A small image captioner, trained from scratch.
Model: 5.37M parameters, 64-pixel images, encoder arch vit, encoder layers 8, encoder width 160, decoder width 128, decoder layers 6, decoder norm layernorm, decoder activation swiglu.
Training: adamw at rate 0.0015, 11500 steps, batches of 512.
Data: trained on photos with spoken descriptions (Open Images, Localized Narratives), 50862 training examples.
Rows from block 2 of the text decoder, named by matrix and row number. Rows with one number belong to one neuron. Each number is 128 + 32 x the weight over its row's rms, rounded and kept within 0 to 255. All counts start at 0. After the name is the row's rms in percent of the matrix's.
# gate: MLP gate (decoder.blocks.2.mlp.gate.weight, 256x128), inputs 64-127
# fc1: MLP up (decoder.blocks.2.mlp.fc1.weight, 256x128), inputs 64-127
# fc2: MLP down (decoder.blocks.2.mlp.fc2.weight, 128x256, transposed), outputs 64-127
gate.72 095 [175 102  89 137 146 152  95 102 192  95  75 170  79 174  60 117 177 138  74 175 135 117 160  86 141 120 120 145 134  90 135 152 116 164 165 145 126 104  87  90 122 218  90 100 115 139 119  94 119 120 107 128 161 109 112  70 167 139 121 167 180  88 153 134]
fc1.72 097 [143 121 113 137 145 162 173 100  88 120  98 132 128 180 144 116 118 100  91 161 129 122 102 124 146 166 126  88 118 101  87  83 166 178 121 214 126 149 101 127 189 162 136 117 124 162 152 109 125 127 117 144  83 184  70 136 116  95 136 128 129 121 123 165]
fc2.72 099 [148 151 172 103 137 127 149 168 105 112 105 132 148 139 152  92 130 138 140 127 158 121 111  87 166 178 127 102 166 121 149 190 147  97 105 121 133 158 168 135 119 150  76 230 101 109 140 141 126 175 134 113 124 129 133  91 144 170 136  48 122 185 146  92]
gate.73 102 [173 131 173 141 176 147  83 135 104  94 171  73  96 104 107 109 136 150 158 135 162 183 149 151 151  97 140 138 149 109 119 124 143  40 193 182 105  96 131 167  91 161 162 145 134  99  99 116 115 122 108  44 127 159 114 160 158 113  59 102 160 141 162  62]
fc1.73 099 [166 139 123  80 109 103 150 123  98 147 134  95 136 102 116 152 148 146 120 125 142 149 135  98 112 169  62 117 181  92 175 138 147 144 118 106 107 148 155 174  95  82 128  99 126 102 206 143 113 168 169 130 156 151  91  96 197 173 158  95 149 160 148 104]
fc2.73 100 [174 166  98  97 140 173 177 119 120 141 125  82 119 138  91 121 152 118 119 177  87  95 147 155 135 155 121 101 122  91 142 107 136 160  65  93 123 112 138 137 183 172  95 153  85 149  81 177 127 110 133 110 135 135 156 178 158  90  83 181 143 127 124 126]
gate.74 102 [149 124 106 176  83 154 142 153 181  91  64 103 110 124 101 142  99 135 110 108  86  97 136 154 179 108 140 147 162 161 168 171 180 148 126 147 125 189 154 187 137  75 197  73 176 123  76 139 135  93 135 142 127 111 142 132 161 120 147 148 132 166 153 122]
fc1.74 099 [119 131 164 107 185 166 103 160 153 145 145  97  80 114 121  83 131 174 153  85 118  51 196 165 125 106  77  76  38 126 133 177 166 130 169 125 134 123 168 130 119  95 114 103 180  84 133 151 153 128 136 115 143 135 173 149 110  35 191 159 155 111 146 126]
fc2.74 099 [122  96 100 152  70  69 133 113 101 123 183  68  65 115 126 145 110 105 145 103 135 127 122 142 104 181  96  98 143 168  86 117 145 192 162 137 173  97  64 112 148 106 114 165 102 149  97 137 121  64 128 155 142 148 145 143 141 163 134 168 157  99 164 120]
gate.75 105 [132 168 138 120 149 105 125 126 163 153 110 205 197 118 155 147 150 130  97 128 147  94  87  91 106 124 137 167 137 134  72 167 132 137 107 130 117  83 146 116  61  80 141 174 168 174 141 158 120 128 139  93  88 130 106 119 151 136 109 103 113 138 119 149]
fc1.75 103 [109 160 186 128 119 138 141 122 184 135 181 107 118  74 222 136 171 116 103 124  79 192 107 177 165 142  71 150 134 148 111 123 154 136 153 177  72  90 162 104 152 129 109 123 106 137 146 175 132 131 172 116 121  98 150 161  57 128 186 137 115 101 136  81]
fc2.75 097 [111 184 142 149 146 117  92  94  66  68 116 153 103 152 128 142 133 104 126 125 107 153 152 101  77 137 118 140  81  92 126 138 176 182 142 102 162 135 141  88  67 127 183 123 183 141 131 135  64 135 126  84 126  88 152 150 129 120 174 119 169  75 156 137]
gate.76 098 [110 111 120 148 164 126 148  87 111 161 191 134 147 163  91 132  76 135  83 117 167 129  69  94 158 147  88 134  99  82 119 113 155 129 159  89  75 115 117 148 154 114 108 153 152 166 186 150 113 142 131 138 165  86 124 137  82 104 150 175  87 101 166 157]
fc1.76 098 [187 109 167 145  60 109  94 135 161 134 111 168 103 150 126  99 144  74 158  73 104 158 134 106 117 147 135  84 131 184 105 107 186 148  82  89 159 147 139 152 146 134 135 133 165 118 130 216 167 175 132  78 111 116 111 117  96  86 114 150 108  52 100 127]
fc2.76 099 [140 177 180 151 140 145 135  91  95 116 106 135 136 105 137 163 141 161 158 115 155 135  96 109 104 133 133 126  60  92 131 111 128 106 137 146 116 206 173 112 138  86 112 182 132 165  74 121 109 135 147  99 178  91 158 140 135 109 138  77 113  83 141 112]
gate.77 100 [126 138 149 134 123 101  80 115  80 144 114 100 149 170 143 134 175 157 117 152 162 136 133 144 120 101 125  34 152 118 114 101 145  70 139 152 135 163 121 134 218 134 151 171  77  95 152  70  58 104 111  84 130 109 147  83 139 134 164 108 138  90 154 142]
fc1.77 103 [186 130 122 125 135 113 178 143  72 130 139 159  81 110 127  90  88  95 163 164 123 148 140 139 171 216 114 127  94 108 112 188 146 114  95 137  89 111 111 139  71 125 110 125 138 120 138 149 172 135 146 197 125 132  23 112 189 116  94 166  73 176  89 125]
fc2.77 103 [ 88 105 157 153 139 129 155 155 137 142 100 127 144 142 160 132 115 157  88 171  94 133 139 139  82 102 160  65 115 127 128 111 132 104 145  64 130 167 123 154 118 165 166  99  32 100 139 164 159 117 111  85  97 161 158 135  62 104 177 130 177 101 133  50]
gate.78 104 [ 93 155 167 135 108 181 195 146 110 126  75 151 155 170 117  76 150 130  82 162  88  71 117 139 156 112 147  68 125 131 100 137  98 228 122 122 141 161 136 148 110 108 116 185 104 166 147 137 132 165 162 112 141 100 122  86 130 162  86 124 100  99 144  83]
fc1.78 098 [ 46 158  70 156 114 135 132 121 136 115 138 137 123 106 139 107 148  88 133 128 148 118 123 123 101 119 119 164 154 154  99 123 137 151 142  96 122  80 112 101  87 119 133 140 102  93 133 120 125 211 139  85 112 156 142 144 113 115 180 150  64 128 132  80]
fc2.78 101 [124 156 113  79 130 130 107 113  98  88  82 116 125 166 111 101 151  92 127 126 189  94 120 165 151  85 166 117 123 164  79 121  88 156 133 125  92 192 111 128 178  54 137 122 114 108 127 158 124 151 169  74 108 104 147  84 106  92  95 177 133  75 208 105]
gate.79 097 [155 130 132 221 139  56  69 164 151 152 122 162 124 124 148 144 149 161 146 121  89 167 140 142  86 150 110 141 190 122  92 130 101  69 155 154 116 169 150  64 125 165 110 165 125 157 124 118  84  85 100 170  89 167 110  64 143 132 165 113 174  68 122 113]
fc1.79 100 [184 167 134 148 136 140 140 158  86 170 118 160  53 124 159 118 115  92 120 132 104 131 116  86 139  81  75 126  40  81 103 138 149 114 103 108  90 116 114 165 136  87 196 153 152 170 119 128 127 176 145 170 153  72 108  75 147  97 106 103  89  96 151 171]
fc2.79 101 [137  95 212 109 117  96 116 119 150 112  74  70 160 142 109 161 120 117 114 155 127 112 183  92 217 101 119 130 109 145  69 116 113 137 148 139 127  97  89 139 116 110 109 103 137 130 102  98  70 117 115  69  86 127 144 174 172 237 146 135 111 172  95  82]
gate.80 098 [109 139 140 140 117 110 152 129 107 115 118 132 172 103 108  96 131 114 116 123 135 143 154 145 115 132 141  63 131 172 147 115  78 150 100  73 155 149 142 138 168 115 106  30 136 167  90  97 129 149 167 168  97 100 138 101 123 123 137  91 188 140 176 112]
fc1.80 095 [153 143 139 123 142 169 123 174 144 134 181 137 179 134 130 127 119 148 167 160 113  81 148 145  76 127  78 155 111 128 120  80 119 158 103  70 130 103  83 165 129  99  93 165  11 112 157  81  93 131 119 106 133 102 118 148 225 127 201 136 168 100 140 120]
fc2.80 096 [100 134 105 136  91  58 147 136 128 128 105 129  77 122 148 102 126 164 128 144 125 134 181  71 165 179 147  90 179 143 106 182 127  91 133 127 113 136 122  72 173  77 169 130 148 130 137 130 150 159 148 109 122 151 209 119  78 158 145  99  91  70 134 102]
gate.81 099 [ 88 139 185 155  92 117 196 156 157  92  98 124 119 133 133 106 134 141 160  97  57 100 128 135 139 205 110 153 124  78  79  87  97  89 104 176 163  59  93 140 158 166 144 115  68 148 147 108 116 133  80 151 176 117 112 127 232 131 118 119 109 178 139 123]
fc1.81 101 [119 189  98 131  78 142 112 108 149 104 158  72 139  95 113 161 121  66 142 166 102 139 137 164 161 151  56 149 156 172 113 123  91 112 123 104  64 117 149  73  66 121 160 161 119 133 105 146 120 113 136 145  72 156 134 119 145  68 126 162  93 145 164 169]
fc2.81 102 [140 116 138  91 214 141  88 136 166 117 123 110 114  88 176 129  68 193 172 127 126 153  79 121 104 139 151 163 104 159  73  94 153 152 136 135 178  84 113 131 127  98 133 104 100 173 120 145  83  60 178 108 150 148 168 112 181 113  87 140 122 141  94  62]
gate.82 102 [127  37 137 101 115  71 134 137 131 152  82 159  72 119 149 161 166  77  86 102 107 174 135 124  99 193 109 141 158  42 126 129 140 210  97 101 100 124 112 111 127 174  89 117 166  81 151 148 131 136 103 149 142 121 140 182 112  80 159 175 150 132 159 171]
fc1.82 103 [160 137 111  77 149 188 112  97 102 174 142 119 131 126 106  85  84 174  94 163 168 114 108  97 138 130 167 122 178 134 137  70 117 147  52 148 169 100 125 116 113 182 112 118 119 147 141 129 155 155 124 178  95 117 169 119 158 171  99 123  72 101 115  95]
fc2.82 106 [ 98 138 138 196  94 123 132 152  66 133 112 118 170  61  73 137 137 155  89  83 190 114 108 160 116 159 133 129 189  54 127 110 143 141 103 154 117 104  82 112  81 117 155 172  66 169 144 148 136 163  99 129 179 137 146  92 142 128 120  96 169 146 151 161]
gate.83 107 [167 132 123  78 116 160 169 156  82 155 132 111 140 146 124 199 149 142 152 128 218 138  49 129 131  98 134 127 109 153  94 125 135 187 149 136 166 129 172  79 136  58 158 149 111 142 110  65 186 124  90 142 139 169 110 156  93 136 114  87 156 149 189 155]
fc1.83 108 [120 139 130 162 104 148 172 140 102 107 137 136 155 163 144 195 117 180 137 114 110 118 127 167 143 141 192  82  69 169 186  96  70 126 118  83 164 108 108 132 129  93 152  68 130 117 150 181 134 180 113 163 134  69 137 113 146 143 122 159 135 134  91 137]
fc2.83 105 [152 173 101 189 132  87  71  91 131 103 106 168 103 118  71 138 137 107 117 150 147 109 116 154 108  90 107 112 186 183 119  94 151  95 150 181  79 135 104 106 120 125 163 201 102 132 121 169 170 146  87 129 123  90 137  78 181  82  86 127 155 109 120 114]
gate.84 098 [147  66  51 149 160 130 133 174 109 124 176 153 136 143 131 135 128 141 173 136 149 109 163 143 127 122 140 162 133 120 130 179 128 179 141 157 102  39 126 115 127 146 132 157 131 150 162 109 148  60 125 106 114 103 101  89 162 101 130 120 129 128 115 110]
fc1.84 099 [109 150 121 147 129 115 143 190  97 164 107 144 113 177 145 190 137  88 113  38 143 118 103  72 147 122 163  98 110 100 171 144 137 138 119 155 141 132  80 159  64 102 132 136 150 200 135 108 108 149 108 116 139 110 119 165 101 176 119 154 111  80 119 138]
fc2.84 100 [148  71 139  88 122 135  59 110 136 121 114 131 181 100 141 114 114 146 160 139  82 125  81 160 152  70 108 149 153 131 129 103 115 120 166 134  92 165  92 104 152 114 102 121 130  97 141 158 170 131 130 166 136 172 122 127 136  71 121 167 144 157 113 127]
gate.85 094 [138 153 128 145 108 163 169 111  87 164 154 148 110 153 158 191 122 111 175 205 114 155 132 173  96 117 129  89  91 156 111 115 111 162 143 127 135  93 140 146 117 163 126  94  98 125  50 116 168 125 121 124 151 111 183 155 134 166 214 158 107 130 114 160]
fc1.85 102 [ 87 115 146  81 164 117  97 116  96 198 196 142  99  82  87 122  78 130 111 170  75 146 122 164  80 158 183 166  87 144 109 106  91 164 129 192  73 154  98 138 133 127  92 110  86 160 159 104  90  79 127  98  85 180 165 139  94 133 161 165  97 117  93 140]
fc2.85 102 [174 128  61  68  84 138  73  96 133  66 107 128 105 109 153 145  98 116 150 110  74 140 132 112 139 138 107 105 143  81  94  77 136 111 129 176 179 116 185 109 134 170 116  65 163 113  96 145 111 103 140 126 111 131  97  98 140  69 129 111 157 147 211  83]
gate.86 098 [177 175 148 109 113 112 118 193 147  92 146 125 192  92 106 179 155 179  79 161  55  90 130 137  93 153  88 126  84  70 157 178 107 142 156 167 130 109 179 124  95 151  79 128 159 165 159 185 160 150 126 122 126 136 155  89 116 148 155 175 187 120 133 145]
fc1.86 098 [ 94 128 125 126 211 101 138 104 144 157  45 137 115 111 122 102 179 130 134 104  93 144 158  74 113 137 103 103 103 130 118 139  87  88 160 165  59 107 119 154 186 137 212 140 129 117 127 167 175 145  66 152 132  87 150 135  98 113 105 167  76 190 143 173]
fc2.86 102 [ 91 127 118 205 138 160 117 140 115 130 169  79 148 147  77 133 111 127 136 155 151  84 101 128  79 168 128 145 110 116 107 126 149 120  63 140 111  58 114 111 108 172 187  94 100 135 158 122 102  97 110 126  55 191  78 194 113 122 130  63 139 120 182  94]
gate.87 102 [102 107  98 157 145 110 159 107 170 114 148  97 124 127 153 136 110 137  81 137 133 126 166 109 117 118 159 184 138  88 138 134 122 181 112 177 115 125 101  93 143 199 145 214 118 111 123  81 182 140 140 185  65 111 114  91 101 146 132  98 174 104 172 124]
fc1.87 098 [104 125  86  60 147 107 105  64 123  73  68  89 155 129 154  72 148 141 117 191 171 129 148  99 155 179 170 142 108 136 117 145 134 113 140  90 116 145 109  97  96 121  98 179 153 149  97 181 111 146 100 139 147 143 123 142 180 101  95 126 134  73 148  96]
fc2.87 094 [ 54 116  79 135 149 124 149 141 152 116  55 113 118  86 158 108 116 140 126 150 156 117 140 123  86 132 186  87 135 118 155 153  92 129 111 115 147 135 172 110 159  84 105  98 153 139 146 102  77 168 130 201 106 182 111 106 118 156 115 119 151 155 119 111]