config.yaml
dataset: "photos with spoken descriptions (Open Images, Localized Narratives)"
vocab_size: 4585
encoder_norm_position: "pre"
encoder_activation: "swiglu"
encoder_layer_scale_init: 1.0
encoder_inner_norm: false
encoder_patch_size: [8, 8]
encoder_conv_stem: true
fusion: "cross_attention"
decoder_width: 128
decoder_fused_qkv: false
decoder_tie_embeddings: true
residual_init: "none"
steps: 11500
Rows from block 5 of the image encoder of a small image captioner, named by matrix and row number. Rows with one number belong to one neuron. Each number is 128 + 24 x the weight over its row's rms, rounded and kept within 0 to 255. All counts start at 0. Numbers have three digits each.
After each neuron's rows are labels from the 100 images, of 14848, where the neuron reaches its largest size: "strongest on" is what is common among them. Only what is clearly more common there than usual is listed. The data: photos with spoken descriptions (Open Images, Localized Narratives). In brackets: how many of the 100.
# gate: MLP gate (encoder.blocks.5.mlp.gate.weight, 640x160), inputs 80-159
# fc1: MLP up (encoder.blocks.5.mlp.fc1.weight, 640x160), inputs 80-159
# fc2: MLP down (encoder.blocks.5.mlp.fc2.weight, 160x640, transposed), outputs 80-159

gate.427:082104137131139139135124134132165133120145120144091115129121111152146167069150158103164128095147127111100130142123120132181127148128145155117129112130109107107143100105170118138076136095175156138156123084097173145145144112128153173148127074
fc1.427:146134073143123106110159131211140125137139100114120128089139125163125146172136129108160102133139116101160119127115146095126136134142086115114093170148118130164122126108146119126118122155090110123103086114107105135098173118129077131141184157
fc2.427:163129106128111118158105120161148137109112126122107126137139126150166117087135115167117144163113138147143111141127126139130103134151088120136150130138125097124124103116124126114147142102166159115154138130126172110172142154120163126134105147
strongest on: text has "black" (28)

gate.525:121115106139086095115143092128115117137117155138124122107127125145139146123123157154120137137167143111101170151114106144160109115124085128110113103098100110173184151127071153139137149084149152119137153107117173098088090102095181114150167128
fc1.525:111110104135094157107087098126135149139135147135142085126146104141126105149104100103141133113156085122137134144144132198105125116160090146126151107112117126123124130105152165119093077116090125144137101176129175146112098133082121130118084156
fc2.525:122143143117139107105147084169121162128108118099158142143118142135151116118159123110161131115165126176134113186164150155136189092133109147112139139119083102147114118172148111148099127166110150087112133123118107087171113135088153105136073137
strongest on: text has "sitting" (32)

gate.14:139129111104147061148107178145122123105145092131134099137119103144121129133096063177134148110090150128107092144123132127138116108117138118087110125095147165097168108122110127119105095090161108138114121137141138145168128120092143138149156106
fc1.14:156129123134084134151139107120158105145105136122164106143102079115217116115116097159112106152134177143156099144127140125159146177147168107177098136150165118154128143087099124120134105129160134120152136141164124102129098125127128118118127129
fc2.14:141177123107132165144109161163096112144135110125118123153118146113144121118118158160144143092143116154171116136100143134170108150201132108089149128083146135159158127124110119185107137109126091186182131126102095132107177125074152125119126171
strongest on: text has "black" (30); text has "white" (29)

gate.297:157141149084164128136138140106101115112107151139159111099126138133128152137136105098132163091136107113077154135150121137120099139126165147121139080113076128102126141120160110122162100187151153115109139139162155096126102075132082172131131135
fc1.297:181111106134140122127136126134138121148142156076080149113108128174114130112124182102163106112112114137106109122115143131125129175118118128157120141172132140130163084138097114102150125121147149142174106136156116091127113082112156104138170120
fc2.297:123157136151156137112136148123091083134125122115159155159158164149164114150144103137130117122149122133127129161127125120065108104101117143116105195138119120138139110128109147144113170087165133144145133144134093134107154140178106132078140128
strongest on: text has "sky" (54)

gate.562:109111120106107128131160131148157121158133098101135133155111126086167113149100177124131124124168129147134174122181145145179060106155159099190128161135134149140178137119149122162136123158134114176122156141159129132125132131134085071132121150
fc1.562:145137156112162186133108135135087109130122111129182114121098122151134141155120131111149146116144124128154128121146143093133129154137159096121105121112128170145179140081106134104153132112155128116136124146118079109132132144118156132159133111
fc2.562:125119190072082121115157122100157144085124100116131116122170144105126140122141129119144151107116082127150132167143125074103050127156123136130142145147105139144134166142137145175167111123139131089124097133132131116130113173165142107109127141
strongest on: text has "grass" (27)

gate.578:120131142130154139128109165174136127136131099159112116140145074129137082145133105115137118071117128141072158105112150137094117144129186174134141161157114139171138105133108180133121070120124162153086081125123151151107128119129139133143117134
fc1.578:110128161122147168122144101147150123077112100129115105138109172154127124143101108103111123104136139106133113167110138103156131136114162136135129147153125165144088150122134160135136119141142132123132105144156118121150122143120103108116143138
fc2.578:137116169107138124133183113142114173131169094128140080135097147154138192152114125129113129125141142124162128110119107156132163089156135113147122130128141147182129111129112123112133139145135101084137136117115091167137164118145150094095178133
strongest on: text has "trees" (58); text has "sky" (57); text has "plants" (40); text has "buildings" (28)

gate.30:163103139129148125157166095121079139158121136168133150106098132125132125128164160145151155140141125150072118168130149137116047113197143158160127162105097121109127180115146159130093144129121129160140131098131190163157095121149136137124123180
fc1.30:129148112135089113080132132183169148132131115095132146133130094137130111086142108119131082111132133122096184093120106133168132127106130149099142103174092144153094125141128117156162107120131141125101125174095112113122158095110099114118106149
fc2.30:132140110117116115147153127156125132122140120182144168127127155158122128163091144111100163110145121151156168145097123125156136122127147156080160112195141136105138109142135138087150109102125131134132106142128144130105136105111112103092142109
strongest on: text has "grass" (28)

gate.441:111108136121158128118128151151142154130156109150140099126118139128139163119084133159128111096134099140124112121113125130138103136119130159098134108130106118088096121127126105130127136098150127127106122139098105128117082096114130199117204097
fc1.441:114092138144130179132118141107166150083132134139170113146119150115113121071137114196121137149151123116118126133135153072103118137171116106146148130164129117145150133123153154090156145123091153157108157084126109101096135187158147147124107106
fc2.441:145068111170119117164122153128126169091107173166155110137125096113135141112116142145180090130120133136088142089131162157171111127167116144166142108094154127106152170137107128158127125109136142149140121124131128103157113124145128199160119149
strongest on: text has "sitting" (33); text has "table" (30)

gate.319:130099158099119182137163105133079109133124144145154164144126145151121147135102147097139136122127111107092142138093158134140014132149135141164116137107124097088125122125153159087098147134142151191119122142106134138139156103174113130129139169
fc1.319:173120136131154125135120197064138137150138178123161146158108100131105120143133140103160106163113163141166101125111124129083110095137120139146144109133118098142151117118132096106098125104131136117122098149122138197126138151123122126142169184
fc2.319:171129147105096151128094144124132125128100129130167107170147150142170067102110102116103158098150147107112099094145086125105094097139110108154166144154114153124149135107166119151092130079137124135195111106164150117129144134152126141123156121
strongest on: text has "flowers" (30); text has "plants" (29)

gate.132:122143134102099124106127110143110119120138120180108144162143151146171170142101093156127097132134125139125140126091102137166105094142126113164150144107121107133179163130154152044107159106174121146127104120096139129193168096194147122117161129
fc1.132:148095100082156131132119090126081132105145120145170136116127092105101126155103124113147128188122141108135157112165109182122126129139116113141128140181125133149151085153138137123081154128099097174140102138116129135163163093105125173120106099
fc2.132:122123124126183113126148091155132091118160153126094132132153131158106112142148126127079133109143114117096150113122145092089124081125146113164174140130125152148099091098110135137126146128138140084145143099108147103071115131111125129194123149
strongest on: text has "flowers" (30); text has "plants" (28)

gate.194:167141096144109095191135095114097129140100091124114151118086113116142118123167130115148151124139123110080131113160159147154120148118146101100124171109124155162144114107097171106152087130127107149100106118126130168107138100134141165127184119
fc1.194:128124109111133088108122133141095177116110142095105131121129148107125127134109166117103117099124154106161101162130127130095131130133139149136083127158085133150111107123142109112084176059128123075115126166122133139140129158095097126162158127
fc2.194:122165133113149147114169098136076133173128134159165090111091133174142112142097146137123150110131116128091147121135152140115135117129157111135121178123107174144130132133136119163160104143100103107114186119115162141125127120138138129143144122
strongest on: text has "sitting" (32)

gate.124:117104141165156115121130092126131091140089150136178109122141125143112100119127140184119143149128102160099104131145144127122085118125140149112117149094139173146183130147136123190085095169102139103108124149099162137103160141169119140106134141
fc1.124:112083080164112169135135130164145093162142118127169098116134123145115194166120127127107152092113113139136139123154126122114131159111096135089127093159136126121138104127173091105132148135126133108098108124133146115134113134135151149117152094
fc2.124:096140145144142154117095147093147129116149100132163129126112163172106109136125135135119104102172157106119115158168132108106168129122141110149104134164127150142128142077140134129107129175069150096074139132117137127122145152111135110092115120
strongest on: text has "grass" (28)

gate.534:154123111153148141174160143159082112125134132118093120075127141111164099109148163127142115123150126125095143129204106127074112149135167160135139112133131152081136126087125111133141138120108145128139135114089125136141143149145109124169145178
fc1.534:072147085143118111125144128146134127110155103158127154165126118157194110073126108134148121096151103114134101135177129121169115145133141153110179080122160127156148132108159115088128133148133124122113135069148102153104110094151135106117105092
fc2.534:092106147123109108104107147120127147100103086174123082129131119126102103146120152132132127156116131164155125130115109118098149097115118151167155144147162087143100157172123120091095108141091100128093098087093158098129118134125160125138105139
strongest on: text has "sky" (55)

gate.403:104142112107133110119129138152115152163124131128138110130176118135154114143194163155127158075135119160136068140184098167191124100149151169101132103180154122109123105100147141187141135116110113112161105147151166166156091136090117126121159142
fc1.403:116128096109142132143103157082114076121113131124117114172158138091123111148135138115153109088163113111165172157140099097119124140145146113149111139059126169114140142102146152149108150199121132151123131155107118159156105107128094108131101135
fc2.403:130161135128132122141158133132138155117171126122173140130109137085127177133092137095095140114060120090123139100122128131156152117155115132154155111135090147100121077147100106117108170089161124122094096171119151109102173102122103117161131128
strongest on: text has "sitting" (41); text has "wall" (40); text has "table" (35)

gate.78:095132066131163107110147129135139142127148129100164122142127127191120129118170123165127113087112142122119131118132131099172123166129118075132054126114117137134135087140163114125121151137138116131120135092100108134105128114112157162125138122
fc1.78:130151121123109133144148137122115093125123133123121149148090171110093151146100094116112107126149113125143139108094095092124133155114146171134160122116129127115141142116161079109141102093140147090166107123110113154144132135122108147142155134
fc2.78:123114104123107144102130111143100145135107159156064130080100162139121123176129098085165163114157138163137121104148098161119101122153124105155093121144110131147117121129118148138110096145104129119109110100153116122147153127162133142111166136
strongest on: text has "man" (29)

gate.500:103144090112164113123158105125123151134128127139128146142141115097159118141143140125154130114140139121071160092137133171121075123163144147109115119158117151156171130118115125083114129145139174159131125104085183162150097084134132152152121163
fc1.500:135105088122120143105176082137100103126105144131123102093176159111107167160106116137135144146147151099141157117147126122143121137173141126128134112151156140119132146135129097107086098149112104138161149088119146122118120124114143133122123160
fc2.500:093097142133130136148118115145138171125164094159112121148157156118102145130146129125137112130089130138150159140083136130156220115118100114120075125108091134121132133095113148082172128126133135096122170145158084128104156147100116138157127113
strongest on: text has "sky" (62)

gate.150:140135137125168137104132123130145142106139166132161132120122137129152144124126122133106103121111159169061077061144152124137138099108169174138110115162122143120146152102117108113134111131115122159112138096078106137122131165089106187150149128
fc1.150:112165114118149120141142093142114136102082104162095139095176127137122116116138164137113152155111138142150119147105092109115122111140091124129152118157115166097114141127135148127134122158136113098095082141136114123079145101140150117135102120
fc2.150:141139098128115151110128134102136122140126138146143151109126128129150120118117115148153128142103116129092101096141149129109000117128132118124142112102154110086119151141109103104143149133119099176108124108164140101135138122160130162144126097
strongest on: text has "grass" (27)

gate.622:132122094115160109181084113140173100131096143170148158150089131146128124102109142132137141120121132148157116140124139140123122157137122159100137173107119182133123127107149149092115131129089064081085111126124115134155158113143101113139139112
fc1.622:109127120167111117122103133170157113128089188140154143148092140143148126136140174116104145124105146124166130137092135119149124155154127127127105114166183145112095111129129105122137124117119118127112120138105126106090146178111161131107147150
fc2.622:142122143145146110136146085161166148170117104101078157158115133133114114110119146089083114133168132157168088142130090174112144167117135144138130140143151156131103120126133141160145073105138117150129110149113153107124109110121116119147095092
strongest on: text has "grass" (27)

gate.564:121118148100143091150117067131110142143099144139175139092131146114157107146126123120122128131099125129084128133156135125145050092177158182135114112126144148124138105107129134155103124083140141147094110106141165144136141145150161138106155130
fc1.564:144113105122158112097099135106113151109126111120095140170148098139139121097127125128133088158112098117084148121128129187118139113102127119118134167105123109160167074188121158124110139144091136121109081162151115176112135114124144084132102141
fc2.564:129129135120137118125114096128116136123121092136119162099111117143116118146093185144127109132122172107151117112051133088143094139115164139114071147147112116172128099143133145141091149148086117157125143111124114096148114146111129086167146129
strongest on: text has "grass" (30)

gate.218:159111135096103113124149114136124098142126146121124077091138151100160142133106096127075121132118131122062138132151141125127122146164153130115131155206153139138139142132158123135116120139124167122124190092101140125163063142127156093165109132
fc1.218:166139135114091103148130154135137141095154084110121157146116106083135157106110136151141079066140110125109127096132127144150146123126092123117116106140112113166120139143145142142159151115111152154102115186115139147119140129135110111061170100
fc2.218:133117120123128060115110117151124118149141108088133140148127178181113115134099126134159107109137192120099106123145103155128120107126137121130103109139138094131106121103105115124159126151144138127139140101112110100137138112150119178142121158
strongest on: text has "trees" (59)

gate.490:133132069126160090139137099142139136133138085135143162129164094106137131149152143167166118125142113107101128154099140154086108171130119181098110141136093152157155161156164117120122117149115150127102151096073171144114119109115143148103135107
fc1.490:117127155127130139104147136127114124115097129072119112169098124112127135082125102145109092122091147116141136156077136163120147166121127170046147184093116120131171110159139149123100112135100153126140119128147113130137129115110160145134073129
fc2.490:153174140109158137133147081134109104160132109116141118102158078110149117118093138095134153162150163126118129127140093128101080166104111093138123130108096135100122128095130111129121145124119133073140087103168130099157133140133130143109139097
strongest on: text has "man" (31); text has "wearing" (30)

gate.421:136126159136152080081095097122123142136144130132134173121156103111085141129167115126106114108127130127132103128104135148168125127102124158109079142119133087110121124170119100148134120060133156174133146114105121143144120126154102132159177121
fc1.421:099106119162116147107153142120121120151155119110148120153155156108140133072125141161149133168104182099120163131111129150118130117091126148146130115129152099146145163114116124167157126118152090130103124137113125110103154180102096090153130110
fc2.421:092130167135106162092124129088122113145125099151114181142150096139107136104128186136124109135149141135184144088117127140081128107112118158143158132159123152124143129123123148115116105116115105114090132091151125122140144122120112144149162141
strongest on: text has "man" (29)